Rows from block 2, named by matrix and row number. Rows with one number belong to one channel. Each number is 128 + 24 x the weight over the matrix's rms, rounded and kept within 0 to 255. All counts start at 0.
# convs0: first 3x3 conv (model.mid.0.convs.0.weight, 144x144x3x3), inputs 0-7, a 3x3 kernel for each
# convs1: second 3x3 conv (model.mid.0.convs.1.weight, 144x144x3x3, transposed), outputs 0-7, a 3x3 kernel for each
convs0.34 [132 187 130 173 156 180 131 104 159 173 165 145 175 105 132 164 148 155  88 120 121 137 148 106 129 126 133 120 154 112 140 126  94 105 116 129 141 124  91 114 153  98 147 147 116 167  75 160 128 134 157 155 157 136 168 154 109 109 126 102 141 101 112 142 142 113 123 152 117  95 116 130]
convs1.34 [128 165 124 135 145 105 133 113 109 108 100 124 116 185  89 157 153  78  51 181 138  79 134 112 149 108 176 126  96  89 152 111 101 119 163 135 122 102 130 164 116 138 103 116 127 137 106  80  88  95 170 114 162 106 107 100 107 117 116 123 117 112 108 132 165 142 155 151 121 144 126 116]
convs0.35 [143 106 109 138 145 110 108  98 154 126 139 138 140 128 132 104 149 158 135 101  87 139 112 118 127 116 123 123 134 121 153  76 145 131 133  93 103 154 118 164 148 146 107 114 156 141 127 131  74 111 110 116  97 128 107 128 186 134 148 116  65 132 139 153  84 119 154 123 139 139 136 130]
convs1.35 [ 76 127 129 146 110 138  76 138 130 123 137 125  87 136 119 115 113 144 124 123 148  99 106 145 117 183 148 116  96 101 123  90 149 112 109 189 104 142 134 147 145 108 163 123  98  95 131 126 150 126 163  98 146 123 164 143 132 143 153 100 187 135 168 123 137 112  93 111 118 122 136 127]
convs0.36 [108 146 131 121 134  80 128 111 107  98 166 131 136 143 127 112 142 146 111 158 139 102 131 147 114 120 110 160 119 106 129 144 118 165 168 138 123  96 138 114 122 151 110 162 118 112  93  97 109 130 142 123  95 167 187 124 119 109 179 124 133 140 115 148 127 158 148 141 103 141 132 140]
convs1.36 [153 153 134 138 124 132 126 118 164 125 123 120 175 121  91 124 126 133 155 126 107 160 143 172 129  96  44 124 111 138 108 122 124 128 120 139 113 117 131 102 118 121 139 151 117 132 125 129 132 137  86 151 136 125 129 101 120 119 137 144 139 128  93 131 116 160 135 102 125 163  98  86]
convs0.37 [131 103 132 155 123 135 119 117 158 113 133 151  96 141 153 122 119 139 136 136 115 154 129 118  91 148 144 133 129 155 111 118 117 144 142  90 100 120 135 231 153 151 125 156  99 116 157 131  89  95 149 137 116 136  88 134  94 179 151 105 147 129 113 114 136 116 118 108 118 132 178 155]
convs1.37 [177 139 127 167 143 110 118 170 134 188 160  89  82 103 149 106 130 163 108 158 121  97 138 121 166 125 135  46 141 169 225 110 123  92 112 132  92 116 147 163 101 120 120 154 175 170  69 115 205 132 167 101 117  77 164  65 152 125 165 110 139 108 123 100 139 126 134 119 152 169 114 111]
convs0.38 [135 101  86 119 146 127 110 169 126  99 130 131 150 114 135 149 141 130 119 170 104 134 142 136 108 145  99 116 112 107 110 128 116 148 151 127 100  95 129 119 136 117  92 136 131 132  97 141 151  97 135 103 105 149 130 180 122 164 121 124 126  93 126 137 143 103  89 153  97 140 114 157]
convs1.38 [127 150 156 137 123 126 160 162 159 111 119 126 109 158 129 136 120 138 160 160 120  72 129  79  88 162  83 123 134 150 140 111 170 120  91 121 107  84 124 108 114 119 113 125 136 106 119 128 118 148 121 148 158 151 110 141 132 120 123 115  92 106 133 110 138 119 147  93 119 138 115  82]
convs0.39 [112 132  90  90 117 160  63 168 110 157 117 120 113 154 128 147 136 135 153 114 115 144  98 169 117 134 120  96  82 128 114 137 123 120 154 135 129 103 153 160 133  98 142 103 203 144 140 153 134 133 109  95 102 166 108 115 133 167 123 126 141 119 150 103 108 109 153  93 140 140 119 119]
convs1.39 [119 120 142 107 150 151 151 124 103 122 106 144  96 147  81 114 105 155 161 153 128  95 165 126 125 149  98 111 151 102 124 125 111 124 140 126 162 105 147 172 121 121 173 131 138 165 107 120 152  95 177  90 131 117 140 101 115 136 161 134 162 129 141 123  98 129 121 125 173 141 114  77]
convs0.40 [123 168 124 161 109  88 113 117 132  88 135 126 144  99 124  97 103 147 146 172 125 162  38  96 141 133 116 122 100 137 151 118 174 155 132 154 118 151 174 183 119 157 109 145 129 118 133 123 126 121 148 136 183 117 111 121 134 136 127  86 120 159 164 142 155 119 136  81 120 100 155 139]
convs1.40 [ 98 127 131 113 129 168 116 117 135 134 112 163 148 150 111 124 130 145 127  95 117 112 129 166 112 116 116 152 115 123 144 150 127 107 179 146 123 119 173 155 111  87 132 146 123 163  95 114 114 135 144 127 118 138 146 106  96 151 169 113 132  90 173 109 137 144 140 165  86 141 157 128]
convs0.41 [114 130 136 127 132 135 121 108 120 117 148 146 117 136 143 144 136 115  70 196 159  72 151 203 108 125  82 130 102  96 121  77 122 128 132 144 127 140 132 133 146 151 103 150 142 155 117 130 127 133 112 147 117 130 134 129 153 139 125 129 130 116 122  91 209 157  79 184 147 105 115 125]
convs1.41 [111 128 137 138 160 135 132 143 133 113 111 130 121 126 113 129 147 160 123 130 156 105 141 151 118  82 111 134 132 102 141 106 140 111 105 110 133 162 108 145 136 162 103 115 142 126 116 111 150  98 134 127 140 114 103 113 121 122  87 136 137 151 107 115 123 123 129 132 105 156 100 137]
convs0.42 [154 110 120 102 137 118 104 134 128 170 154 101 116 138 113 121 127 110  86 166 151 155 156  98 134 135 133 124 122 134 145 126 152 115 117 136 147 113  92 137 128 135 148 157 147 148 136  55 123 125 109 127  86 109 154 104 110 151  92 143 151 152 115 130 117 132 143 138 135 103 138 123]
convs1.42 [ 85 111  94 111 141 119 144 164 108 148 123 129 114 122 148 145 116 123 150 136 161 159 138 141 182 151  94 118 113  85 108 149 127 135 135 115 122  86 102 131 138 138 142 131 105 155 126 105 128 139 154 139 110 120 111  82 110 134 133 136 132 124 134  92 161 130 148 142 117 153 121 107]
convs0.43 [134 100 138 157 148 126 119 134 131 101 130 123 129 124 122  95  98 121 124 138 172 123  88 118 108 149 143 105 124 106 125  84 102 131 165  97 142 121 111 138  92 132 103 120 122 140 106 124 145 128 142 149 117 128 137 127 118 140 128 128 137 164 132 135 120 125 136 121 143 108 181 128]
convs1.43 [134 138 132 146 130  88 134 138 125 173 169 133 121 154 133  98 168 113 129 155 121 116 104 140 133 142 141 135 119 132 131 111  97 114 154 110 102  95 146 131 152 138 122 134 140 129 143  97 136 139 112 134 155 154 134 129 117 124 142 120 134 118 184  92 132 122 106 152 116 116 129 177]
convs0.44 [129 127 110  98 198 112 142 102 140  97 109 132 144 169 145 132 144 137 119 165 127 136 146  83  95 162 147 133 128 148  84 167 164 134 216 122 136 136 144 144 156 123 155 146 121  84 130 121 137 148  89 151 171 133  95  85 122 110 101 136 176 146  80 118 131 157 112 119 113 147 124 125]
convs1.44 [130 135 115 110 129 136 116 165 149 148 111 141 127 122 148 126 101 133  85  90 163 142 104  63 100 145 144 139 107  72  98  82  83  89 119 151 142 121 101 139 112 106 127 105  91 137 133  96 195  77 140  96 129 149 118 155 140 111 140 103 119 131 130 109 130 105 144 156 128 130 135  75]
convs0.45 [136 142 125 101 137 146 110 103 123 135  93 156 143 160 104 110 124 103 153 113 134 137  78 129  93 139 110 108 141 127 173 136 131 133  70 110 149 134 130 125 152 152 118  70 137 103 138 123 140  79 130 158 140 154  85 152 114  72 122 184 110 125 135 137 159 135 144 129 152 127 168 133]
convs1.45 [111 143 114 121 128 131 130 140 153 133 118 153 130 134 176  64 175 138 142 141 131 146 102 139 149 105 161 130 159 101 159 120 120  77 163 134 143 140 118 115 147 156  86 124 135 103 164 142  98 115 107  53 102 151 130 147 111 119  77 146 155 133 186 141 104 143 111 118  91 152 142 164]
convs0.46 [126 146 120 135 123 127 147 121 138 114  93 124 126 136 110 128 123 105 114 107 103 160 125 102 120 126 119 131 119 138 136 149 113 158 139 118 148 110  88 117 124 113 124 113 156 132 132 141 137  97 138 138 130 137 121 152 138 131 160 159 125  92 132 106 115 135 135 105 113 119 139  78]
convs1.46 [111 109 158 125 109 122 123 107 109 144 150 136 124 122 133 119 136  88 128  95  89 126  78 111 135 101 108 129 124 113 110 128 122 109 133  95 132 100 138 131 136 125 115 115 148 133 106 176 157  92 146 110 128 117 135 129 142 137  89 182  97 111 135 147 136 138 144 144 120 117 173 142]
convs0.47 [113 117 111 147 138 117 106 142 112 109 146  90 142 135 141 109 103 117 124 168 133 125  87 130 184 132 133 134 140 164 135 121 108 157 145 151 126 126 131 142 113 167 120 110 134 153 103 146 122 126 108 123 164  93 117 141 125  76 123 126 147 120 111  84 159 124 122 108 148 110 105 144]
convs1.47 [110 156 101 126 134 130 122 134 117 141 155 113 129 167 132 110  90  84 147 142 159 116 103 141 115  92 135 134 131 103 164 112 134 160 128 110 144 117 130 129 143 119 128  80  99 126 107 121 135 130 157 158 107 116 109 168  93  93 127 162 143 109  77 157 166 132 106 161 113 144 132 194]
convs0.48 [142 125 131 116 133 120 127 104 143 136 169 127 133 125 177 134  97 163 127 123 168 140 129 138 118 129 144  95 134 111  90 104 131 159  94 131 174 136 140 166 136 122 127 138 118 149 114 103 117 112  98 121 117 148 117 138 104 156 144  69 143  87 121 138 106 148 171 153 107 149 159 146]
convs1.48 [123 109  91 140 131  85 139 116  71 131 169 137 149 107 128  91 131 122 125 137 122 144 136 109 106 121 133 117 158 136 120 110 148 107 143 128 151 101 109 144 133 145 152 133 121 123 139 125 125 120 126  75 136 105 212 143 178 141 146  73 151 121 110 119 142 121 164 101 108  88 157 150]
convs0.49 [ 87 152 147 107  81 155  98 118 106 118 120 125  91 128 145 131  83 155 167 112 144 102 128 155  96  95  82 131 102 142 108 141 104 149 150  80 101 156 132 144 110 143 144 113 146 156 140 137 185 168  94 142 116 155 106 125 104 160  92 122 103 188  67  93 126 138  95 109 148 117 140 116]
convs1.49 [122 153 159 159 143 161 154 103 156  89 119 102 123 118 144 164 116  82 104 127 149  70 110 126  98 123 112 107 133 133 141 122 143 147 133 149  94 149 131 151 137 140 111 108 116  88 110  80 103  97 125 132 133  99 162 135 125 110 132 165  86 114 122 142 107 109 141 119 128  85 153 118]
convs0.50 [107 124 124 154 149 112 120 150 110 138 147 101 157 129 134 119 114 132 126 125 221 156  94 160 112 106  97 135  81 157 100 159 165 121 122 132 149 127  86 129 126 133 114 119  59 142 117 142 124 105 118  94 144 164 115  96 130 138  75 129 102 210 114 169 164 106 178  95 107 118 155 138]
convs1.50 [129 106 140 111 105 117 136  98 145 170 145 111  96 160 129 119 121  92  63 100 117  90 105  90 160 123 126 122 132 120 115 144 171 144 158 116 150 117 149 131 115 108 120 126  85 137 163 170 102 114 114 102 136 129 132 132 124 134 111 135 135 130 157 131 120 115 102 155 104 143 105 140]
convs0.51 [125 126 134 128 145 150 125 167 134 135 140 152 175 117 140 151 132 137 135 113 107 138 107 133 148 126 150 122 136 117 140 158 144 125 122 140 121 151 134  74 118 122 138 174 104  91 125 124 132 123 130 151 177 117 145 130 143 115 106 126 166 162 103 131 157  90 162 120  97 150 100 123]
convs1.51 [128 123 121 109 132 135 104 143 140 158 135 153 140 126 122 125  71 132  76 144  97 114 107  91 184 142 140 117  90 114 115 136 145 122 110 130 168 146 104 136 119 158 163 129 139 147 124 101 152 133 131 152 166 149 130 147 100 134 111 139  93 169 108 128 122  99 156 136 116 158 106 105]
convs0.52 [122 129 115 135 154  92 157 125 143 159 144 140 156 120 111 123 145 103 106 136 101  92 119  74 156 135 128 116 106  78  96 134 118 137 113 103 152 145 136 151 116 119 136 107  99 132 111  91 117 168 126 160 111 190 137 167 132 163 120 134 110 129 125 110 155 156  80 113 173 141  67 178]
convs1.52 [148 127 132 132 125 142  95 124 158  90 120 113 132 116 118 112 122 107 171 138 118 173 150  84 147  76 131 175  89  99 137 104 152 159 150 136 121  89 146 103 141 125 104 114 145 116 132  85  80 143 138 116 178 116 110 110  88 139 117 122 122 164 156 125 146 142 139 123 117 108 151 118]
convs0.53 [126 142 117 169 139 136 119 111 100 133 154 153 125 110  91 132  91 110 104 132 120 143 154 116  86 144 126 117 145 115 166 121  97 128 117 155 140 143 109 162 130 105 135 147 120 111 116 162 105 121 147 141 127  81 129 134 107 132 125 128 157  95 135 133 115 121 146 126 152 114 117 127]
convs1.53 [119 109 154 131 174 123 172 120 125 150 160 125 121 117 116  79 144 106 109 125 124  71 106 108 109 113 178 138 113 148 158 128 133 119 124 158 153  89 133 135 162 143 109 128 132 173 144 109 141 143 160 102 111 131  86 150 114 100 118 138 117 137  83 116 133  90 141 132 121 139 140 167]
convs0.54 [152 132 109 143 155 118 138 142 140 135 114  84 126 158 105  95 166 127  60 139 130 154 124 130 144 120  90 117 153 115 147 115 119 104 124 178 146 122 138 130 132 101 130 144 158 128 120 121  88 141  84 111 134 112 116 124 138 114 139 125  93  93 151 121 131 151 124 120  92 153 130 131]
convs1.54 [147 112 123 133 150 129 141 140  92 164 129 125 162 163 121 126 113 138 142 108 123  91 118 133  99 112 124 141 117 162 113 131 152 113 128 103 156 161 144 155  80  96 137 112 124 130 116 119 104 157 135  90 121 149 128 154  76 149 156 116 199 137 138 117 104  88 141 127 116 138 106 140]
convs0.55 [169 128 127 184 162 121 148 133  93 150 128 139 131 145 135 203 123 117 141 113 130 140 148 126 161 125 108 111 140 147 125 152 169 127  82 126 141  92 136 135 134 124 111 159 139 156 127 118 100 161 140 118 154 102 172 121 114  96 131 142 137 166 126 106 115  92 131 134 129 107 129 163]
convs1.55 [135 104 104 113 125 115 141  91 101 120 155 112 145 114 135 121  74 101 117 114 112 114 125 179 144 163 137 131 120 120 112 169 173 137 122 125 120 108 141 148 101 116 151 113 134 126 143 113 134 114 130 141 113 141 129 107 134  94 126 133 143 138  91 114 156 173 142 161 108 148 111 187]
convs0.56 [113  98 142 160 146 124 102 125 121 113 137 113 138 120 158 121 108 146 116 127 120 127 131 119 113  99 165 103 124 116 134 103  99  94 150 140 131 128 103 144 115 139 141 132 101 134 113 101 144 122 132 107 109 152 174 108 143 100 109 159 116 101  83 124 105 105 111 142 183 156 152 116]
convs1.56 [156 163 138 101  96 133 125 106 108 132 137 166 113  83 137 137  99 114 144 145 122 185 146 123  92  94 152 114  75 123 161 128 158 119 137 144 117 109 148  96 136 105 105 121 150  99 123 145 127 161  87 147 125  78 107 109 143 120 143 125 117 105 112 141 141  97 111 148 155 121 149  96]
convs0.57 [116 116 137  86 147 112 119 129 141  94 117 145 115 144 100 109 109 150  89  95 108  97 109  87 137 144 119 151 161 105 117 164  93 193 110 103 156  88 144 110 135 143 130 157 134 168 138 102 159 136 124 116  91 115 130 144 110 130 139 156 176 119 171  69 169 145  87 117 171 107 118 158]
convs1.57 [114 127 117 106 157 124 213 121 121 134  99 123 127 154 114 158 129 128 123 118 136 101 172 105  94  95 142 156 134  95 181 163 122  90 117 157  93 116 141 132 115 124 132 121 151 173 204 135 106 136  83 152 122 130  99 160 110 107  83  98 111 138 129 128 111 107 142 104 153 146 108 132]
convs0.58 [124 152 105 117 132  91 119 116 132 159 110 127 140 128 117 114 135 116 134 133  95 107 160 105 107  57 149 157 139 149 125 108 157 130 133  80 135 100 148 149 105 135 124 167 176 146 125 137 115 132 136 116 128 117 119 140 141 114 114 144 140 144 125 129 123 133  92 129 151 119 124 111]
convs1.58 [ 84 118 111 136 130 143 147 113  96 153 105 115 115 134 156 149 170 130 131 161  87 130 112  88 126 137 128 137  98 111 125 174 119 117 157 150 137 117 115 133 117 117 165 130 109 111  99 111 133 116 141 163 116  90 128 125 104 149 131 115 179 120 126 152 117 126 125 155 178 139 127 165]
convs0.59 [141 144 100 121 110 124 105 170 127 133 126 131 106 152 136 126 116 126 123  98 177 123 100  98 124 120 133 143 125 138 121 160 107 112 130 160 156 143 128 164 142 126 119 123  90 118 144 154 144  91  84 111 172 139 123 107 144 110 119 140 132 124 137 133  97 136 105 112 139 119 178 124]
convs1.59 [177 161 132 103 156 136 163 130 134 119  90 147 117  98 117 157 162  50 116  78 192  94 124 142  97 122 140 110 140 129 150 140 139 139 113 139 125 167 126 107 117 123 100  93 116  76 155 182 161 102 145 142 107 132  87 139 120 149 125 136 127 123 131 134  75 121 128 124 134  99 169 205]
convs0.60 [115 131  99  94 174 127 143 111 138 153 145 140 125 136 127  76  99 179 142  73 131 114 121 121 139 156 105 113 141 168 157 106 143  92 127 163 138 133 128 158 115 105 161 125 146 129 169 111 117  72 127 103 165 134  79 105 182 131  78 134  96 132 117 102 139  90 141 149 131 142 107 126]
convs1.60 [165 150  77 106 172 178 137 112 154  72 115 187 103 128 113 136  95 129 107 181 144  89 161  51 138 112 126 113 136 117  98 126 159 107 137  95 150 115 164 133 120 128 146 106  98 147 141 111 113  97 155 148 158  88 136 116 131 163 139 133 101 116 102 109 129  84 197 180  87 150 147 143]
convs0.61 [ 95 143 157 131 117 113 124 158  98 140 181 121 102 101 129 122  90 120 134  92 103 129 140 104 128  98 120 148  88 140 115 192 134 138 148 115 134 116 127 146 141 143 125 133  77 115 149 116 151 110 133 127 118 141 132 172 140  99 136 126 139 115 112 131 108 157 156 144  91 139 124 124]
convs1.61 [126 115 110 132 157 120 125 111 146 136 112 161 158 121  82 114  67  82 192 182 151 142  70 164 127 177 112 141 123 126 127 135 145 100 123 107 132 144 130  77 136 108 118 106 129 148 124  84 117 145 110 103 110 137 126 109 136 147  89 175 120 105 151 119 142 113  98  64 129 114 132 150]
convs0.62 [153 148 111 124 145 148 157 113 105  90 120 143 135 119 128 123 122 144 145 179 152 110 158 143 112 123 160 144  84 177  78 161  94 130 122 122 143 140 145 162 117 116 142 148  97 160 123  98 121 144 116 113 149 113 155 163  96  80 148 134 113 148 117 124 143 117  90 155 132 138  95 135]
convs1.62 [ 87  98 111 136 127 125 131 125 113 173 151 133 138 134 129 127 147 133 117 134 136 109 116 146 152 175 110  91 118 145 107 107 123 125 146 135 155 127 149 106 155 156 153 145 136 130 131  81  93  95 107 111 149 126 160 175 134 120  98 171 148  98  53  99 144 116  99 133 165 119  84 115]
convs0.63 [138 166 177 155 171 109 149 168  96 140 119  98 147 104 123 127 129 140 141 134 106 135  98 145  99 148 106 105 162 133 112 117 126 127 118 126 127 134 136 158 122 151  99 133 121 116 122 153 119 123 136 129 149 151 166 149 124 165 126 144 118 149 145 126 131 157 160 139 124 107 115 139]
convs1.63 [166 142 116 114 126 116 121  97 122 142 127 110 112 137  94 116 107 156  65 162 197 105 177 150 170  75  66 125 126 104 130 137 118 139  75 135 137 139 166 150 106 160 125 146 130 123 102 142 123 131  84  93 110 133 125  89 101 111 150 105 136 124 129 117 133 140 135 142  95 148 114 134]
convs0.64 [ 97 121  62 117 100 139 125  86  93 102  69  82 111 127  91 147 141 153 121 120 145 135 109 123 127 132 118 118 154 115 131 126 148 125 112 151 123 143 168 125 121 131 163 139 143  96 111 127  88 122 120 186 135 195 117 116 106 132 124 131 131 108 146 125 117 108 155 127  97 124  85 113]
convs1.64 [133 113 135  84 157 108 132 118 157 115 107 123 138 106 139 191 134 153 132  94 110 149 125 162  60 169 142 108 112 139 116 138 100  98 116  95 161 109 135 132 116 136 163 139 120 144 170 133 151 142 108 113 124 127 139 104 123  98 156 125 141 116 121 128 163 174 113 171 146 174 149 132]
convs0.65 [107 110 141 151 155 147 152 120 170 129 153 128 126 122 136 150 121 125 110 102 144 102 118  98 139 152 147  95 120 110 119 156 119 166 129 140 124 119 160 117 155 109 121 143  95 132 129  94 118 150 156 133 130 161 148 120 138 142 117 149 101 100 135 133 153 159 129 111 114 116  94 107]
convs1.65 [ 98  91 147 124  88 119 105 168 131 119 121 100 158 116 119 121 143 113 190 101 119 145 175 142 136 146 162 119 140 105 129 113 128 107 106 142 162  92 114 132 148 136 146 155 108  75 116 113 200 125 152  67 123 132 147 165 127 158 134 142 117 132 153 159 184 173 123 111 154 115 115 118]
convs0.66 [118 117 108  68 146 108 144 119 114 105 119 124 105 148 157 118 127 100 152 128 126 142 140  92 102 133 135 120 157 137 123 134 123 136 102 146  78 110 131 124 126 182 136 106 150 110  76 143 119 127 100 162 143 117 135 132 124 137 117 125 159 129 137 122 120 135 146  96 135 144 119 144]
convs1.66 [153 154 120 137 112 122 180 108 136 153 153 105 135 134 123 113 114 140  96 128  95  97 121 134 122 172 115 137 118 149 139 138 157 139 145 132 142 133 113 109 156 127 113 119 105 159 146  96 143 121 116 109 170 102 117  80 130  98 109 116 120  99 127 118 106 122 105 109 132 119 126 150]
convs0.67 [150 128 143 135 176 139 119  88 123 118 113 144 135 125 159 141 148 113 133 135 172  93 134  63 153 149 134 124 132 122 128 139 159 164 134  91 158 163 126 128 120 137 152 137 111 126 118 156 152 193 118 152 120 168 166 148 148  91 103  94 147 148 137 117 180 179 125 136  75 142 109 177]
convs1.67 [116 117 130  63 149 110 127 139 159 113 137 125 101  99 163 135 132  93 158 153 169 173 114 139  83 115  83 132 115 115 128 129 125 116  95 120 149 138  89  96 122 124 130 134 103 133 149 140 163 100 142 148 121 112 169  82 145 116 182 158 159 127  97 134 134 136 117 116 189 174 123  72]
convs0.68 [116 105 146 102 149 126 121 123 116 114 107 137 143 118 135 184 118 110 113 129 132 178  92 111 100 112 151 146 144 152 122 149 131 156 102  87  93 129 114 116 152 163 135  78  97 121 171 133 134 121 121 120 129 117 157 134 110 118 136 139 156 144 105 118 123 136  97 132 146 120 130 140]
convs1.68 [158  98 117 112  92 127  85 133 133 141 115 147 117 158  91 125 134 107  90 177  98 134 149 127 140  80 123 103 141 131 120  94  93  91 134 135 143 184 148 126  93 124  98  98 148 137 127 138 140 137 133 130 111 118 167 119  75 107 124 146 118 134 125 104  99 142 129 123 118 129 130 115]
convs0.69 [139 164 123 145 155 117 134 117 126 133 114 102 142 160 130 137 157 116 131 151 132 126 205 159  99 134 115 124 117 114 130  81 141 135 172 140 136 139 112 150 123 111  95 159 143 105 130 110 143 110 155 133 107 125 131 123 127 125 110 153 120 120 132 148 130 104 130 161 135 140 128 128]
convs1.69 [179 153 110  94 114 136 103 112 141 142 115 112 138  89 142 118 118 136 135 162 167 124  94 101 173  76 133  98 125 118 124 121 116 154 123 137 122 126 120 122 137 167 124 146 100 123 119 145 119 127 126 158 108 111 138 112 162 140 139  99 131 148 120 109 133  98 127 124 128 118 147 103]
convs0.70 [130 135 158 134 168 117 103 135 102 126 156 106 113 113 134 106 107 138 111 120 129 118 117 150 163 119 164 145 144 138 155  99 123 125 131 137 145 157 127 148 144 127 141  96 116 173 112  98 107 170 137 124 168 119 134 129 124  81 128 158  96 115 102 102 115 112 114 132 123 118  84 147]
convs1.70 [161 118 158 125 147 124  68 142 164 148 122 159 144 129 148 149 101 152  92 122 156 139 158 140 163 143 162 102 104 132 106 139 109 156 131 158 126 143 129 107 123 152 137  95 148 155  84 125  97 118 119 157 170 110 129 124 116 128 143 119 109 103 135 116 120 127 142 135 138 154 155 177]
convs0.71 [116  78 134  99 152 143 114 104 122 119 126 169  82 146 102 154 143 111 159 159 128 183  93 124 111 176 167 112 145 101 159 148 139 124 116  96 114 104  90 147 179 131 158  88 205 121 135 120 153 160 119 133 126 110  97 113 132 130 131 102 133 119 123 168 114 145 146 120 135 127 111 130]
convs1.71 [125 129  91 136 158 119 140 140 137 120 125 154 144  92 136 112 158 137 149 172  76 131 132 117 150 160 146 130 159 112 144 129 110 113 124 114 137  98 112 116 116 129 113  98 129  81 104 109 114 116 135 131 126 125 152 158 127 148 115 151 140 137 164  85 168 158 104 111 115 103 145 103]
convs0.72 [144 138 127 127 148 133 128 122 138 136 140 139 133 135 120 119 133 156 135 219 184  89 129 142 137 121  88 123 111 130 138 130  93 148 132 139  97 106 133 137 123 130 109 148 126 135 132 116 134 114 108 114 123 135 141 127 111 108 124 156 118 108 106 112 201 138 104 110 166 156 106 118]
convs1.72 [129 131 135 130 136 133 113 104 117 117 137 142 125 101 127 126 143  96 131 121 132  98 192 128 127 128 127 106  97 119 160 154 125 151 128 115 128 131 141 120 119 154 131 133 116 140 142 128 126 127 104 137 111 110  92 141 143 124 130 110 120 130 122  79 142 128 102 127 128 139 116 129]
convs0.73 [111 121 128 139 121 131 112 130 110 136 146 161 145 142 131 128 128 148 205 174 156 142 206 112 101  90 107 131 128 130  89 117 122 134 119 167 136 126  97 137 113  96 173 147 123 131 129 129 125 124 139 102 143 134 127 136 111 115 117 138 118 130 106 206 149  97 141 242 149 132 115  99]
convs1.73 [136 103 143 121 125 169 128 106 134 164 104  92 126 151  96 127 125 128 120 124 149 122 102 134  75 109 131 109 130 123 111 160 122 104  96 155 124 127 111 157 139 120 132 124 142 131 117 136 137 151 132 107 123 121 117 112 140 121 136 107 147 133 123 175 109 116 156  70  98 158 137 127]
convs0.74 [124 108 107 106 182 111 118 122 107 113 126 167 150  87 154 135 103 128 110 107 111 140 138  93 104 156 108 154 117 133 165 103 180  92 187 140 123 112 129 143 137 117 106 118 138 100 130 167 132 138 166 137  64 164 123 172 144 132 105 153 137 129 145  99 117 114 137 124  78 172  86 155]
convs1.74 [108 149 118 121 148  92 113 187 115 109 124  93 149 115 106  86 111 142 150 125 130 146 110 122 185  94  21 141 139 115 108 155 158 174 157 131 139 111 143 122 138 132 100 143 139 142 150 113 164 112  90 127 111  86 146 153 105 150  99 121 152  89 140  98 155 102 151  95 150 102  91 151]
convs0.75 [163  86 114  93 118 169 105 168 118 175 106 126 144 139 118 157 161 154  99 163 125 118 130 148 110 115 160 147 130 120  96 125 130 128 114 127 101 146 145 127 113 137 153 104 150 134  87 130 136 144 123 151 166  69 125 126 124  80 127 135  91 107 105 135 126 160 106 117  93  82 170 123]
convs1.75 [ 97 132 133  72 113 140 108 148 104  65  96  83 130 152 114 158 114 111 128 137 132 161 105 126 144  33 101 136 114 143 142 138 124 102 112 174 134 106 139  76 139 136 126 129 136 157 107 179  78 134 126 157  94  69 131 125 108 107 152 123 181 105 111 125 128 136 209 140 140 135 137 169]
convs0.76 [150 125  92 111 160 152 161 112 121 139 147 129 136 143  99 118 121 124 125 163 150 139 117  99 114 114 126 120 118  89 109 167 149 141 137  93  89 151 162 106  74 116  81  74 117  99 125 116  95 160 123 151 109 113  56 137 109 116 164 141 135 108  93 103 151 111 176 107  80 103 135 143]
convs1.76 [161 150 108 138  89 155 126 133 138 104 108 139 139  94 115 123 106 112 105 122 160  75 145 102  96  31 129 165 133 117 217 195  96 143  83 146 143 125 114  94 134 140 140 121 114 131 112 101 160 153 131 140  87 134 111 133 101  93 108 141 117 173 162  96  76 123 142 148  94 111  70  95]
convs0.77 [113 135 138 180 129 150  95 140 128 119 131 135 137 154  99 150 130 158 115 107 138 115 132 140  91 131 151 118 112 139 133 136 136  66 149 175 150 155 160 155 153 136 101 134 164 137  90 108 172 127 117 126 108 137 129 141 133 136  87  96 124 121 142 148 172  83 111 111 133 107 152 118]
convs1.77 [ 89 135 159 101 138 116 174 125 155 105  99 129 168 132 138  90 125 154 173 131 155 136 119 116 119  72 118 129 117 133 109 118 134 117 109 118  69  85 129 123 145 134 111 136 144 140 114 128 124  84 113 163 167 110 147  74 135 116 132 155 150 104 108 125 177 118  87 146 116 114  90  83]
convs0.78 [128 164 145 135 152 152 144 164 186  92 165 115  95 124 188  89 131 151 141 164 122 138 158  61 132 102 145 139 141 139 107 138 126 164 104 127 150 134 153 111 141 114 149 116 131 122 107 162  87  86 164 182 134 159  79 104 106 116 151 135 115 135 124 180 132 114 131 153 159 126 123 117]
convs1.78 [141 159 117  79 170 135 123 118 119 128 137 163 113 117 120 123  85 176  54 114 156 168 191 108 157 161 108 144 180 126 137 173 103 152 130 139 165 102 109 102 101 127 122 121 115 107 143 151  96 153 135 149 105 109 100 124 154 153 128 109 138 117 153 126 108 141 100 112  91 165  99 116]
convs0.79 [134 102 100 144  98 107 152 117 122 134 119  89 138 170 150 138 117 119 106 132 131 137  80 160 114 158  99 109 128  59 151  93 194 110 117 114 106  67 138 119 142 160 137 127 129 131  63 108 130 173 160 164 151 145 139 138 134 124 123 122 132 122 178 135 142 143 181  82  93 140 139 120]
convs1.79 [134 119 191 122 163 137 110 115 149 145 136  99  94 109 106  94 162 135 110 154 195 115 174 131 132  50 117 132 122 126 128  90 161 152 145 136 104 100 129 155 137 117 106 141 113  81 111 162 148 169 137 145  94 126 104 119 151 133 139 163 124 155  99 131 100  71 120 103 162 120 151  65]
convs0.80 [129 150 122 115 146 133 109 109 156 102  98 142 159 152 112 144 153 139 155 155 154 146 135 121 136 131 120 128 125 115 123 168 119 151 128 155 139  93 102 152 158 111 192 119  89 134 142 163 129 134  98  90 134 116  98 142 117  62  96 142 139 102 157 118 184 136 135 111 100  94 128 108]
convs1.80 [127 127 203 162 100 146 104 119 110 132 136 142 115 147  81  93 128 123  62  99 103 167 118 114 115 138 128 169 119 108 123 113 162 107 114 124 113 155  90 122 146 127 134 132 111 133 170 123 148 146 127  52 109 118 106 136 120 109 104 130 104 154 141 212 140  64 151 145 157 150 103 144]